{"train_examples": 15625, "input": "log_mel", "mask_prob": 0.08, "widths": [384], "optimizer": "soap", "lr": 0.0034, "merge_dims": true, "warmup_steps": 2360, "adamw_weight_decay_other_params": 0.05}
Rows from block 8, named by matrix and row number. Each number is 128 + 32 x the weight over the matrix's rms, rounded and kept within 0 to 255. All counts start at 0. Numbers have three digits each.
# c30: last pointwise conv (model.blocks.8.c3.0.weight, 384x384x1), inputs 288-383
c30.178:084112115210162116109177124081085069141128172127153148233073094150066165115147106111095078138119165076120147146171094123118092060145169167151171152122137159092119114120138114126105114126165091123093082142157143170140110154091107082184141145120210060139142148125142102149127144138098161101
c30.179:133092108151124108128144169131089090170157171125142138104113094126091116112157150117154117119116130199132108096207111195169130122166140146124123127164133193105105148122119110109067115139169126088129103081117132111118079108127072122150165133173141119149094118148074116130079086113138127083
c30.180:109187155142115089112081173127116142190136136175101143085135141219179111044089136118156083138150186176162134133100131073111118106117132097182121145108205107063184063145134126150144128132141115110138191134125104095109113149066184120092086135151113142107166072173117109131067199119130102158
c30.181:114127136124162131147120124147101134128199111147142187098082152102174182085223102147100119125145148153146128088156173112145128072133166147071203153102110085157136116133120191084124125106148145094203094073149085139163193129124168055149153109122069135088080159165090101109108152102097130125
c30.182:172111123120115097099107107126197067183112115111155109172137104138100147162170083152106075120128096083118115163095106172151125108241151130083095170072095148159168123159076131158124100138099101102131080081154106100122144141156143154071102144157082122131106105147150145137165161126100112097
c30.183:154133173111166120117087098150107151139157104149180076107110103129134086114112149171114163189151138151135070142145195194125113122172146176129169115122148033175100115152151087157137143127081170138126147169156066125120156118168174155167060146129089105177115118143099211113137123143099190100
c30.184:118146163136098083104140140099132119069125149100162122115127113130095109134098174101130132143137131143148079117167104067083115137177087189095080069118188175163109112124058183126169183136154090131130150181149094086104166154101091120149078240157169164198099086144082197145155107215194094115
c30.185:213155122170084061084137073141118129106099156129105104143085128164089131097152104089146151118116126052133114092137165095101156165081143175144096092152107096165124135106128123137165124124121171143059092132144183095118132217176177169156149087157109104111099138106122149149174088133154170102
c30.186:087111134061119138202163123117145112030155131115122081116146097143074140167143120167172191170107119084119116148122070174119136107128090141091147157152149143182082129097173158159084132137230192130115135097088116177149197072118138149200139108067147153089148079124121136174128135122138108122
c30.187:221106106111193125148085148086161062138103194145206118129103143100145107121143143158133109128144100050168123184178146129140136165108114174164136113119126122113162088105138098097088113112118085187118168121114184126128100127100075139089174163149146114157094075092133133148122105154164131142
c30.188:088110086147114164116120106151061112117136163113109074126088176112115150170088122108104120054106126102076144136056164133161102123139088158148078128129087098108172126128088150111130132113180085081186140118111070110174064099128162111176149199115164189115116135146121145176138091255133138093
c30.189:113199139088148076085078123111158131159163161161071097165156117203122158157097140133159063159112110087155119084070160140126121180138151152126133147154110132137120161097120080121087144115078195161115144095155100182103134117126138207139084135110137159105091124105101096140144061124088121090
c30.190:074107061135091114105133108145092124150097127156123108175102109126150092121063094134089111095145058169127090103164139197140059118126160094142102108149077092156125060128055137109094171155167146091183124140125164109151124177161103124112114107133119118139097132127126101147213179125119178219
c30.191:077109152155101093101110096139110072121114098149114150097152100101149051146101206121155157080084141121163104114136185140102096138118139189124106137111110083161153096113147106147126119103143122149110117098146144158130139137169149103116147122148162153120117174095122116131105124204120134152
c30.192:113147117125133117118111171109133111106122139156111138167124129154143195094131096107140132156129169163177085100192192122082129087189145139197072137108085140137125122105098139142092174105131150120106083145110118128247132108111115186118123158083154127139093139180131146194070166118090142125
c30.193:116104111119081102122091153121130148117122159104190129150074181089125093117169134100123171167146099133107135164154113064211111094112133065122157138094074132106135088172120212180106113130078128120102126170136133114144176109116118143127086129094119085151194139122114071141087152091152060098
c30.194:155175150101146167170114124129129138109178113103105075132128092124128036120151087159122118139183163179100101125077123079205143104088128142176113179155172085101128105173129195195086110126160207141113080114125111106161131166151087121145063139168115097104046178122117178123135145129091145142
c30.195:088108172197128093169119109124114099120140084146142114169107160123113153158120164161165154210108130158172108053082135075148113098177122157102123098133111151143146113099112120113071113090174151097118145083117127139190165123134104085116132092197159199174105115163154108136138148159124211107
c30.196:089148255149139162154131140100110147171186126074098129125135120163129097129082157223152135122112172139119142097088155126121095116123134164127150159130122131124191114131106072108080111126133119066171082122121138120137100114104180062133126093149144114089134139114099117109110240108094114141
c30.197:134181107111129114151146129124124145088102158106127094135093135113117189128101128087095112138105138114146186108141112105218117131123176087137118122110125134082131129116151162099088128138080148123098128131120091114125156145147150154114103136123114101137158159128130140096150125110137203138
c30.198:136132116157098122145140171203187150119105138157071110170078141149128152083107143083179076114165079068157110160093237132136118246156158144097164211142158064120173083085150127107160151211149139103146056126131169090138074068150138077168083155082136091082152178147081148038017047166111133169
c30.199:137126115136132159115130119161157120178171109143145110097123100104150067167165089158146173018124180143092162107122118119060152107077084145040139115214139085097127078126144133136136135110098092139130088112150133211103157146183112098120147135117125135057160130085206213137083184179093106166
c30.200:107126120161156134191109110121101148108121100104144149094082143113136107136144175097122130132128099112117107126121090184137137101131111120139157129073124115104109182127111131184086147170153167139072149150145112113097170061080098046129082161104111191097110091136125071071095093149085132079
c30.201:135150081160109098081131185125114148141167151174108104175149153112095146145150204118180097143125147109129092152170102146151115173092146116156182175096248143072089185055105113103133136166169098147122079093197078124131100071115073170119146147143084090050109102174174202104152117145180121142
c30.202:072117104117092153130127157086156102148106082113180114114179150112156123104105094052099113115132141105176060180155080177156065163241146192169143112097100133174129153162132141104117168081163125136098159120093139144150145088167141130126122164105145142091113153109157122195141098115104090110
c30.203:106178121172148177108090121122080086086088124158166100160133056093082069142113107167093113145075105213122146111118089112139135091155120111174180137155127162129147125165127150091159131173105182100158063171137140185145109081152136063132078085097087112133174137145136100077133173079114157109
c30.204:128037096135110090130141119122100127105159156083153155166125123101061149128147123101149139105129151094162195102051068115135038162146111154068146074134152146166083142161093197130165123119110144137112161126127110124189094148123130115150104094149199098109080094196133103107126159098160122122
c30.205:118148100102135119187152095054132123162173142134124090127114174116081100156123134174119121066114163109090101140156177166166121163155101075096104137105117114112149138099131099154138159126103148155095129178159118088136128142231152161107150065155176043090073090165096104121133119160123133100
c30.206:158122133089137127174107132147130077135074128144099154109149103111079103148158131111095104146111169111118121118189129095100162130150139094160090142133167132138182154148123069155094123143187133094096140156140124110119147149119123119076147081174066128165154152114088121149113131103134148076
c30.207:105153085129117121148124080113143125153104147143134186124098124120101112095086177089115189132152141175116129142179175130127114107133078140143143119137122135095101151153168118126126133194104133093124081101088097125136117131106112118151137140167110138081150137139075150119194095107122168166
c30.208:157129113127091093125136134095108163146111104080133142173124107127128174108076117034214109126075113181150104139103145078142120102231139141119148070105148196128102167083122137122117158186139110138173112106102122154077141096136171109154138163109160145090142158127169133142128083137106180151
c30.209:154127078088146139081142118139074152099097124169099123126092116154141153139109088117107157076175108180117113150172109129083151129133146068180144146086143164108118164111130156115099090124134103157139082119166133092134118139153094101103141142095178116124143146154118101134097044128105095071
c30.210:123105110116065160102097083120118085093126134112120115164118114209099135163139091159133075142181141175141197197102120155138096122043101107120099161132142152139153140147094231162150120121117159117169091108143171139142167166140142107184128120144103193121102132068197089094072122137176114136
c30.211:144132135104135190077137114133140140095156108137107163156089155185085196153154125167136148103109121140156127105076079128137142113117123104164064123101114088110098123128135137090114086139157125126146148116125148162124130122162119137113117078112133092121094069133091124054133133122151143089
c30.212:151113109098134178133080159153099189100139193045110136102130101143116115148154088183153114057115207139114110119139105132139159088115173129081186095125147110158152180127148127093129080094200112091127127198067093113138159138109152207081103153141107093139072139137117106098058112127105176069
c30.213:131165131104213170137135080084143086064137103113151122119167103144154071102090163105148113072136127135124134191110109083110030177134099092067121152098131204120148109185149144125151145130091126162133085080149144074172082103102185094152127127143116130190130144096124112152122176099108083107
c30.214:124126134131137070095097115072086154115123128130109190070117115121067130100155157121160150156141129094123210152121104094155138103155157079152105129167116137151111127172099096135136187148096123113094117181118172129109087138111143133096076110157110131135140159081107136154130141123099136157
c30.215:172109097141224113141136116166131109125165156139137127125112112083115127116114120119169128121116232100093147129144073149145136096166177121110111129126092105123128185078093126101171130126088137183124097136137177077109155107102098145119102142093165056137099128107169142102111155115099115115
c30.216:126123120125183062071082148138103176152075146088091118147101124156128113063054130083146148073148192132151158163127171166064157196151134129113109133133114106067128154090166108086103127135121148081126141109140176163152060109126114129106117166114146088067192109117128110152093106127158069084
c30.217:184126196119060150101123139150133106218126094163138103110153161131124116165141148137211106088180075101158119216123160120172127162141132113176127190133096153179108129126175134152096137142178119127167112079193128166144113101124143125105118122150105092159152082123108149137153143125097112095
c30.218:152139118141122102120137084102142142109102111152166153149103131137096133168174107170130087169180138141157142181111211100098074095089157218176136135109107163111125095122136157102135113141225106194175115121120120163099134116121083111129127118134116107095122116198137084104155079164136119119
c30.219:149096119087103166106099119116080102120180125172123122092142091119145141132148112097084148099131140147118132084092157101112136149103117112159161144107208158117142180126156104154152121120139088111151126102110146154126104166132189137104151123129139112055159182090120192185146133095151136206
c30.220:123156166095065151085139183196126143127149150087114139136115114122158132112168141107103123105097127113147072146190141094107156132159092136157115152119133136158130136106159089156131135110179156087107222163130115141129146151094132051117157087122131136157151127042156201168070090127105108138
c30.221:081124180121099110126116068133107069094133139153137154207170099174119175136172189146043217192121140159099160236144081148165095133171109105123134144165139084133084165114117152089144108124093126149055086115115194087164107126137139192117100187147109124072097190152144085099120180183127094169
c30.222:150134159132129124127095139132119099177162109194156160107163082141139154103127132068102126142162111125092105132094126100119126113138118079169117134129103140096136116126138130174139150116182135162122094099121097057151120107105132110145140122147161174073110111146114131131113131104122134075
c30.223:082154145160155068084166130118171131115160079163061084192115151125118102145098136167126139145168108143095135161113110192136077085147057157124139131158141157109144128058147172070126143115122128156161046106155129154118115128051160126130166108179126164151083107107136112144154096138092121160
c30.224:096208120029115136130154083137138151145115082165129066171112138131154114096119181097143146159093092093148142118166152128119094124132114146092100176167151127120131157098138123131097132192129166112126169127160116115146173141118135154081080125097111108135073149083119089146089132183118136130
c30.225:082105120077124117143139131139123129091052111111141114114111154102111165107114124097097146126081130150149108129171136153178122128087107136161112114135112144123094166149115143104077150161121123073159111159102166128134111146136097116152072067091079166164181098158142123153161074171168116077
c30.226:167117101141084087116112127119105167159117103124168086087116202116090160156133104111169154109095074171154120079042152134099165134127136143105132159162092105117058153129142118139069043227101192120100137159070136128154144102160140106129079169155125115125110140101064179165092124082119081161
c30.227:150109103078135146139104109133084121090131123167128114127088110130104102161117181185106112167111065083083156035095128111130180119106094040186121134127095099140107151135134090166143085138089134102107117122168133105157138107133085184108164144102106138130144108124153153150102105100159146115
c30.228:127152123129164166074052145118185176133098029145090077158192090149094115183084082144113130130162161160109096095082114145169164137103102120152102150179133147092099160078129151120131094091157084129146078064126149047134177111104148106141134065184118138090165182122114161148089149118202113146
c30.229:109081069153138126108100136111138120133135142160162128135184108103138114120164117116143105194130081084102145106136177112105087117103163136140148117122145149139117116124195081166137133074118129161092109123126076157136153149112197137152093108135145126111142190100125185062120115156138134088
c30.230:079126151149135114074141104135118132128147057131134190115163101246108109123097092099132176058116115125090191095138100160109127062099145071139147094086118178060156141152150094137170137100098084136104089159099113133176148189123104181136165128167151100141127133087149097097080132121123096088
c30.231:096154160113119163123141152147195109148149141131120129087139088087108087059138099128184150107210193083082131160087163153107087122102102116183141128140164167172108130228181103138136036145184182103122115087112163147165123164116157075093168135152075172094115104165138122063123108142108143119
c30.232:124179112113123135110207120166245121231083134144193105131108127146198163139060178083078102192119072157103107142108066100097093150118156158139109109108149105190074136164143115136117125073133138155134153087131212029141149230116137143162108084109151135171158173122136147154121191083156123157
c30.233:056135097114147122148131119135124141110094109194192097118130159154151085104171114178066135162138120102168180096103105127133116111109169131161157100081192080112145114142071138180129147144171146120095125113110160121106132114122139106120075182111082049109164138138101165131168138166125158092
c30.234:123127249134168082131107114056151131157132061175138128169105135072118097168122101092093112143193141070169097169094108093172128077118113132040162085160075107134136159148100167111055078150095121114170042180137112098192154114109130151151116168038092125123150123179162172160131105119082126133
c30.235:143085131122158164101125128113121139058101127117145107119142127104121115082116120129109070092152120127126110181081074145192137125114132119121099136165136109109144166088171100156079178137120141140147145151127096081178118130112158135096105134158152118144129150167098111122169109155111120086
c30.236:176179090126085158130109104061141143153131142107114101112193134148159142095119147154149138140135154099100135090139145059164067126139174103090109125148144114134108118124090141170134134109138076052127108206138128112147146089105145131142092111129157125114096075098116106092179183196113113147
c30.237:095130040152141127162131159106110119145152154179164128115134167113119101142124142137109066175140163106081082114121142132155128156136164117076102099117095050095142106111122102105094087137074090097130138097092125135143156116068139116068118111136186255174106142091084079112107183168198091168
c30.238:110159147133175114097125167115094156115136153123138204074111102175109120151146125087135150131135152106194133066118140123142146148117132132100175084096143092101134090120126153160124137126118100080165118110150129092092104136091141077137148126121121179160177132139117127142115169101095136114
c30.239:190228120155108110170135092079087153143142152172108142093194088084074052137097103159163113144195145118123106157132165218147158128128168101168120092128183100126160161101086158050117137153128158101100096133132121108152117072185163145102101161109171112122137142144169134068111146125165078042
c30.240:127127158117083144195085108147175114082147147108065127175157171177173173111080112168045105108191123084144131115113079148112124105138139139074172111217070138102115104127088118085151132171104217129156159111223124112109101085168073154143086179083004159101167160087090166145105154125089095141
c30.241:113131118104166109153122171101159127152163169098162116197072177132161146084120106183218112187086135087113162135111166119126153119148103126144089121073129121133116112111142127101178133077144190170141113090190151133172157164086155108104089114160124130134120153108127129138096096141153157105
c30.242:109180120107105141127100127113134137143129143168063206096134089091122127151191165099059083178101077065053149137174127110150129119088149140167179125191151139079158109121077093140113160069124169142093102121072108204128158166159152137110135146105069138075114161091098096159050069155115146095
c30.243:146095111127141107226173067142101152120177141148127117106144071114091159151112154091141080121120164136092180167198068118127131118095127186158101141086150098114157081077111130140073148084128168127118129083147145126151116152153128094153075058153087127080111128143120133170182102180137189116
c30.244:159088037125115158110170119158150205144089126084138132135114137101124091145168095088077204110137040144173166167136101081164158132111133138124072112152091131089143115060106172144171186163184100113116085138143165085134143099134109135164101123148139181102120142128159134109128151129149109134
c30.245:125164176174133095176156152138143127163150146155037090114140091148089056167156099121133137152125172126192147135145142092065189135064132164066161177134150100160145094133125199163079110163115127025093125084227151123081182141090121087150214105102223060141024090166127074144142120140156143124
c30.246:068083105142105143088107168061141085081101167121164133098146091144076133086143129149086133159068110119115129096155152145151134109192108137139130148181153080116123180166102175157102146089148101119149133126088146127150066126161128174180155177139102159167116136137062090132095178115135108159
c30.247:136156183145088164148144129127069101130136153124125137112141110138172138089098139085139141149091125156081096132139171120112127123068069089188160113141104156108126126163100201129103061104090119095104052138139073195167206129136145100187148095109188146137132103129111119109082161125148167086
c30.248:149142120091147163145138133142197146066064129127115115158101163094129096140081124155151173096111118170131166114188109113162117139091106077137105131176110140107091196125128086173121173162120109246116075097092065139176131115118142070106134114141212120079092157137122049135131105141152132127
c30.249:154087107208129166162097178058110079100073098142146213155102126119192156182122162139115125133121130191153139116100086119137153182178096087115098114116122159126134074163126123125084158169113080172128117197109199040042096117093136169120071092114121092168137165085115151122116147108141107137
c30.250:112131118185167116132108096132082128158161093061120098142132137160122109115104127114130101077151109135163142114136102117087101084121109187135172130168165127117086135107133089169086139152162126108138160146131077061145122111145141200160131119118181091138107152106129119126109123130159168161
c30.251:111134150119137130193178110100143108218171087146154128133140102082127177137152153106115115123119069238133151156157149087090195121131149060174098161184145075145071152093106160162087205182103185029141186130151189075152046118100132121126084110108130170123081080111097107147174136112072084148
c30.252:132179128114114123176086200068186153071146055117101184091122117155114147063146141135121101124046086139100177243143119104179153121128130144085134092126113111160114084105048164123100115079119174079158129100109091098155140100075077134154088107158106067155193095075073088102117134144165116106
c30.253:131101118125133154119109129149118119106056121137155141125101187134079124133113110136173159158155147119159115098135131143159099117146180165104099116113123114137157159113152130126102121111101171156152128147135153115098113100107155159127149105155101101071114118145133089105171150107169110158
c30.254:109114183118097115147153116208117141103115141125136079188149079168119148156179133097112102152012179100110047153137182104103122112143197110148190148125134168138118132184117133130133119205161159120103120110126053081177076088137084166150112150163184115173102132115071183087163190150144033206
c30.255:137080119188112129097084109160118127143130094143188074144102068122120132176124108152153112110152198090109141145092103130109129084113111164115119162177167108095083131075118185075111110094169153134095114126106153093102135147206030118136038104129126168156192136184127093135146144072117096104
c30.256:135149133127110104051108126172119115086134139099119141183129076117063169126133123147167100204171108182112112152122108077119140142112140129142125114126139189146073156206075113165078110155149141107136095115071170119157132150201122071133137096101096198077061167142138147107167106074097124142
c30.257:100093110110195141124111077137120096138109105184090165135107192096081097066141150164148092155129118155097099098131137109112142104123144143151161071102175100133156121110096170181183127046119117119113121104100096175147121140123107120067105115109111144142127118095139169065140108136131150076
c30.258:187120128193118085095119156148117093192156092092115107122135108214064086153183164173081077039145151094120071168147118156221104086116106131163066102139149044180107143168136152106110110100102081068215127155169188077134105204175132076161077122063071092131174094140150170102095104161167081198
c30.259:103075146053127156099196061149059111046157161116110178139195107110183138183139107115112137104184148124131118142173122097126066116133049130173111120136102151121107156120117169138107094111150140155158140114136126116097144140115059080215118123096159141152132086165164112128121117078181115166
c30.260:104121113145153140160069164137103194146142149094163120109115128101082138135101210182126153101153099107116089168126079137109089040119067211106087139061123131106177115212153142145149149106121087140102097159090096103153092083090073101100158102136131174122111107123189112114105138166098140109
c30.261:091119116168072143110110130132186083170148136094103085109126067166170111169108181129127131107149163101173151115094097105245098086135112126084050174177127154102139197138129147152107167159169107100109120178103153130112178105175199125102121141124181061062136151137080098147098118129145127106
c30.262:117162095158200117099147173097079164125143173112119182120129061118069132137133112126180082122126108183084126204127143110130103115157106104157152130080152115135133135123089108143107151138103200109071147119184114160078162134119131068147101122135113071126139072111112127148116145111180113093
c30.263:089107141094108097073132153155143123146125127122121089151082128122117088137196049163089166193132154123133184115136140096081086106173203059125144045116123130101133155077106136131187135091129098116136181144117119093062155173114173145141094159094069125112158168090178100137119154124144183124
c30.264:116137136137132126106114114101133096143175167146109142149094128060159134134081154114117161145161127134130136113138131174154072135124140146149176188124129117128126176113090096189176141174189105116125135110188124137154078167160102190117151104093100097163149102178112101180074122138146127129
c30.265:121171100128137108064166102092128148154005089134197128103133171058178135091092130159116119093111093157157145109118200125117133129108092130106028113160145111179133179114172178157110135165053134089139083121127097121094141153151120137169109094125151184118145119103112065150130125140123147158
c30.266:104195154106120134107179100196176077093167169168078112106096111151126108155154133124163197098069058116039123138185159143163156127162133138173099125160099217144112156122163127108213114139152084083118108093107063106127183128148170051108095135143085153152143204185148145114141118157152158111
c30.267:192127245121129099105099114179120112176082130124115150210173099196091091105139113118128075120109115111122104121151106165129133111140131077135099153147104132088138130139150147142157115144085086123175197102171096167154107057099137132145136083117142132119128147058075156119132202084132146071
c30.268:154111154123143196083142081104139113123158121158156123172155142157132093135156142144133168079174114132124117095134091061130153142116131115141153111119112138088141108106124118154085185151090118103120101098067132164095124127169120109155212092059084121075140198058184093142150045164093074148
c30.269:142146159131164099118104138191209139131133154139163144102134150170170106123151107134224178117173094130109108130128111214196106102098111125143129123158123135089149171101119094152080138147119089117159109137085148089125139045099107128093166117112161123101167104093116113206073132113156097177
c30.270:114145143189079143122207152073075133202100107101162114107109175132153064107077144108054100177131141143159197118137109133223109140119094119157102083146166116122110153093157113086186151175055082123073094135169099163124108114111136130103176068134134142158193134123133096153145150096130197084
c30.271:128076141093101055144108140121142137166154092147135118188110162123131138169131120065105132119113119085129122073130120084044137132127167091134088164136126119116108101153117110141101168112112111071107084137184093126118135080143143148129154085141131097143131136095140139109130171128115179147
c30.272:062108191122065091192124110173118132145088140121127146125063181144094116178178210135124177205159143107139119156111104167104142125129092185154100142116126120197099096068126145122089104125097154120097097135141140096114156091157080198132099124175118205109149094102112152116105093126175215104
c30.273:119193111116121113114112153181102146113139064098099065150117115114128156157137163106135142101074141146124149154140095091126134121112117131112142139096147112107208129101166095134095097207168157076129071108083091143089128154038155114132154138127137040177161105106087134097152075178111119151
c30.274:110111138131170135112183183199118153155143067142064127123140153128111074102118121109149094086113130139094096210138102171096168141132175161114098161157084090143117137160156135205123094103142126134105121075141138139129126194088080089086085166090133156128141122201120124137142143119128186087
c30.275:127163104136137094125164131149084118123118115105104137089102144148149108147099118048126207153084057170066158074133224139061209105222148220129097112190140034134122072175088101155126145096132144080116135076123116124126142104166167100189108099119100102128134087142081163105143155080028153182
c30.276:164073162084129121191154130134147116089087098156160207135104150070122094103143134163111151179109146142119105112149170064141105104128122134126153062123099159109164115133105116140120119116123132137101114093169135137102154176072111155109133125135144093082092061082127117124096159147161145087
c30.277:149083086122090131178193128222158111140109151117127111142143115121109135155125133115131146131124111155165133158097146130135117054132097091140097199129081139183178127150098136127123083178149115223132077067116118195109084102136121136162096141133135072142138095154136136077104115169115096095
c30.278:139089124177118114116160163148132195132053093194077134141073101153095102104161078134159129131116104153079160141164103192114115111172114129134134112114119097117111167089138073078110176129157109076140167097177143168100140144105088063204082104060096182152114152116127157134102118148166142193
c30.279:140116141160117153168101059108108218120129113130140057142076056131083162151141165135144129141086150140216155131135147153121157147098134110147061132067115113091044088103067138057148091111149110119096107138164137136067230131070105147106073058101108166140140113174116120147159095187140126119
c30.280:119137137112107150082176142138160136091120078121124067152187121145108121118152141089138121133122134114111136083115185096100107210121104162076184199104160184108072083086091130152152217102141106107063125150228081120158101149110100136139120078084151101128103138126107181118124088103168121136
c30.281:116177089181138127079105121128172130126142096048129133121168193059146143101101137097096118131124145136147172111122088142185151138097058133156160143160086117133145139113162137137116113083069199161113096153104082081145103160145103187095173087192136123121114117138107146106092101118087137188
c30.282:124132050131173152069124174136116084109118152050105129170152187088109142198118068058116110087103106108189131085111112128090083131131089166122075148193120115162149183125159194111164163157063107125134097167121161137128155144129084198144093193077117145143131164097088097159059155094064121146
c30.283:109045166161128133161138100127096114255129147134131198071105096107203121186100172152134162184136131158155085098079184171147145141136114200114125152149123144065117113140150117150137148129115145126183106071225146137159133125140112141119121096113129121131084075087192157142157100166140113080
c30.284:141097127180084162046186128104162129149175106133116133107079048120108160141210123050118134125123056140108121147107056063131115175164175145151182067101141106118069199098146114160159150122157183171138132108083111100142156105113130111126184160138108132067092142114154157094106120084176145103
c30.285:081171063119191172126118105108161100129200088108153149153146130102168118126101132140174115140112121118104106098094099145053107151091107193159091083092112191115062142144177095173125137099056086193136109127120151120111124089157123098112196168097137119076155150094156117144171119164115176125
c30.286:157088103119134168088169147103062182164118126108179110129119169090094120086157108137128057143139132119128149120109150074144097082133150130159101171095087151119078084144205168116098091129177097091153151184107125104101128110153046106087164121133075105129095085154143175133127128145116182112
c30.287:168102183127148208121138120116160107126124123088173133215110146120129143101081107109100117085105110078144145117089122147138123156178132095106159066089096095131183121101162121130166120124120133154119171173169141080058158150224150078087132123137157153143162143093148108164135092127104094172
c30.288:102127077156119117074166131105071155107102067079135169115148137091126131127131131113141131083145133148137161145153095100158130174118091164178099116095100078092133131123156157125135118089131168145203118103133145129069110114120104113154185139118158141163101096060128118145140156157135077099
c30.289:101065168147185118068142126099081096130071140130068104085188062098100047023186121097154118123085116113142145118099158103129064163102113148171156172133129110157134171135078153087151175120117149162149114132094185124121094112113067140085135166165071078150116172085156161150123079116119105077
c30.290:100126116213105180143198130063137136129167123121128138121103125071179079151139142181134163152146149136193111106110097120085198165119136099159112122141136109162072095143191124164068137074161137111159119152132128136164080143092160102111150116097129134094159210163110086088162133137070119088
c30.291:147105096135218035104077182142083106107149105127092124148109152128108142088093162103194104128121144124095119159131112042123116104119130128100119129163103096090143129101196152123149151146110140146098188101164134170110185199152126070131058150113123103100127128153174200139111097105168162159
c30.292:088095115100144142150117104155146195122155147198191094134180104132177080172111117162135116159185102115229133140137078167106130121129134154116086137139110148124132162073131163145110107142040131090154126086122096162070098189087128107121121109053160130163073147082131123118119039138111088120
c30.293:165123251106127144104104083185070145131140147101094121115173109146115192120045097071088174101124077133108127142132069121123129107104170117091042153096159156189102157148133128096099139080151071155100185186161170146121106083170147119184116139118118081161123187069112134178139068141148118154
c30.294:147098143166092131117044111136172142120137112132140119152133106091104158144107104157052177127137085117166125119150167141099155173140126141153114096143146111180204161142148150133115102082123141115105120150153149121079064157164152155142082097122117137147125091151100079157136103150093142126
c30.295:094162081187141100043127103119100116044116157125166130185150082137141133063165092135144134152126114073135093176076143136105113140157158135106169121071096165158184078140085126157149104115111174175173071119099108038149150109095119103128093110099173143120158205170154132120165215118152150132
c30.296:147167194053160172141164118070157103114156142225051125074164133096097106121124087147104144086174132100103143127126171111163092093147161162142145156119138156097051147088207096159136137175175086103128116140163101146120107143109118113142092089164126116071191160105117147065151111170155159147
c30.297:134192156120099166141116123143173073077112142151167032190195123154140051158170072116176139139098150190205134173108168071145155156151157174173136136192135138072165133085129155094169139133078105122110128137078112153131139087099154135154105153141089121121095151141167173139124141115102125097
c30.298:230149085152071119255148153095116109159156109086162112150150117178147166155159089101119135083115143083070091120206128204192127139132107167074119133149135105138118126114173116131165129083135031172119124121080107120162161102086149165116125096104132117105169149119103120150108103136103113135
c30.299:115140109068142071149132151160103078147126133110109127118051170161121167181156102142147095161133077177141157107116143068160192096109139101127110164155150121146157123117117144117162136127116095052164128117132094161093123162140085148099144127170073113121093105150155123157049126107143090111
c30.300:167117111146120117177152102164136175152130111160172116095153135140139121137140098169143155116098163184140167134141121134142127109087126077133190117100164121175077165125097141154100112153162139155139115153094077111125060107135111054187150183121139104134142088201128162156164135146133145149
c30.301:145080152094129144086117139059121151173141066079124183155096137102130157156105161088179149109128098170122210122151148147156136113153135092102184113147156115112156125141138169146107092139115100115141151119137148090158122146107093153123101124166123103165092124173162115148148093132096207117
c30.302:084147100131156186057143167167095105119117106153128096091133160177111081144121082173089130145095155122169096140108166115161130110129142138118103180107168087086160146174187138119109091131108145117147108203147073121106165130169098139109095084069119111099123048150151086150106154203134154061
c30.303:105094112140108139171084116153129151095151167116118180142091136111086114114075137123129188139121167149181138110073120122093121169129116223162104108086061158157020211128092096119100111066130089154141168122157082147116090102091146112113232095092182166104122138108183102109102126117122145128
c30.304:119127118139000106081157146114123122135068085132114081154126176138183094099130098173092158133089147091090157179047150149152185112086105137085078153076073169097098112167104173097100153088145102069190130170096104093131137157136132149139116203128128046121130128185175117132059141179140146198
c30.305:153100107120079124093089094111107146171128206160127148119106097083145096081153102106145104166072082111138095082177124164116068123184131165147166104127135140098082070118097077183144127099108141130169147094176103089136124119176143178119138103157098116117075135113125107150133170127098170086
c30.306:089163147106157158099119174106145107146179088188165133107110128225119138124082107080152139128117079215136104097195157085095093090117131118117136116129157133122142200187191113133148143109120103119109111091146124097170126180109131087089109151153096101157109125154144091225133071102100121104
c30.307:123103131133123091138104141131136174168121122137148148163141147157082171044120127070103136107109089092155130110151126151152149129116193136141175086118152167095076138174158166228127120159120164157178123154133162184159133096137132080124131161076136108072089151115129161147096118101119164144
c30.308:156130183155095191089157118173159117139174105137115128095129090105123138059120175093128202148119175114050144080182202104041109118090156095123116112135174157103115160117205201098088077104089134127121116132076167094141135171116111154111113139122110168117168129170133177120162131122164117144
c30.309:116031109139140045076129152130143186147154179161114191101076116076159133155165151139145158132097120121128086154109073149111154190171098079150098086139086066164124123150172119176136124100112094158211150132120181140163085136090162081130167113096063086065112164144167205159126096104136156109
c30.310:157111138109069085083137013160089118102176142162197070185125093180161150104083149190164129154110178154128124162117121137118121134143175104087111133117148182082098091139135116159072146085116103124079121047127122130208130130156094156120082178082151207179147134100129085164122113124118142176
c30.311:091125099109159130091103127047143143106116118069174149079095120124087139161107109148095113210114148142094097098139096107136125171109066149161114116087224156128165128083114177090137078134150112130110099113159070107136139158242061092077106105094161160108158204195185146195122192113202086170
c30.312:152160110140091142148143128169148147157111139136109144151139098130152132113138170101085105102135082110116127118096142157114141082115159219156063175181083133066220120131138136067115105109140166139094135151087218099165129152084147143167131127104082054136130134057152080096098072204166146135
c30.313:095143141127125087111104134134192135155144177127120173131088085132106078132182127121122125179098183162108161174080075140074095126160158066152133157131110094100114091098075140124148169100133137133129119125087092134082111124150105131089170124107098104088106172073131154157079107108171099132
c30.314:199200154167114092145136103138189153140110104102168079036115148157174107045102074157105150129100098142122140111038123152178097046173059193152081141182068131161159089142155066147085093180069145103183168093102050126139144102146118073193159184112149095164146173109152107138113163074111156108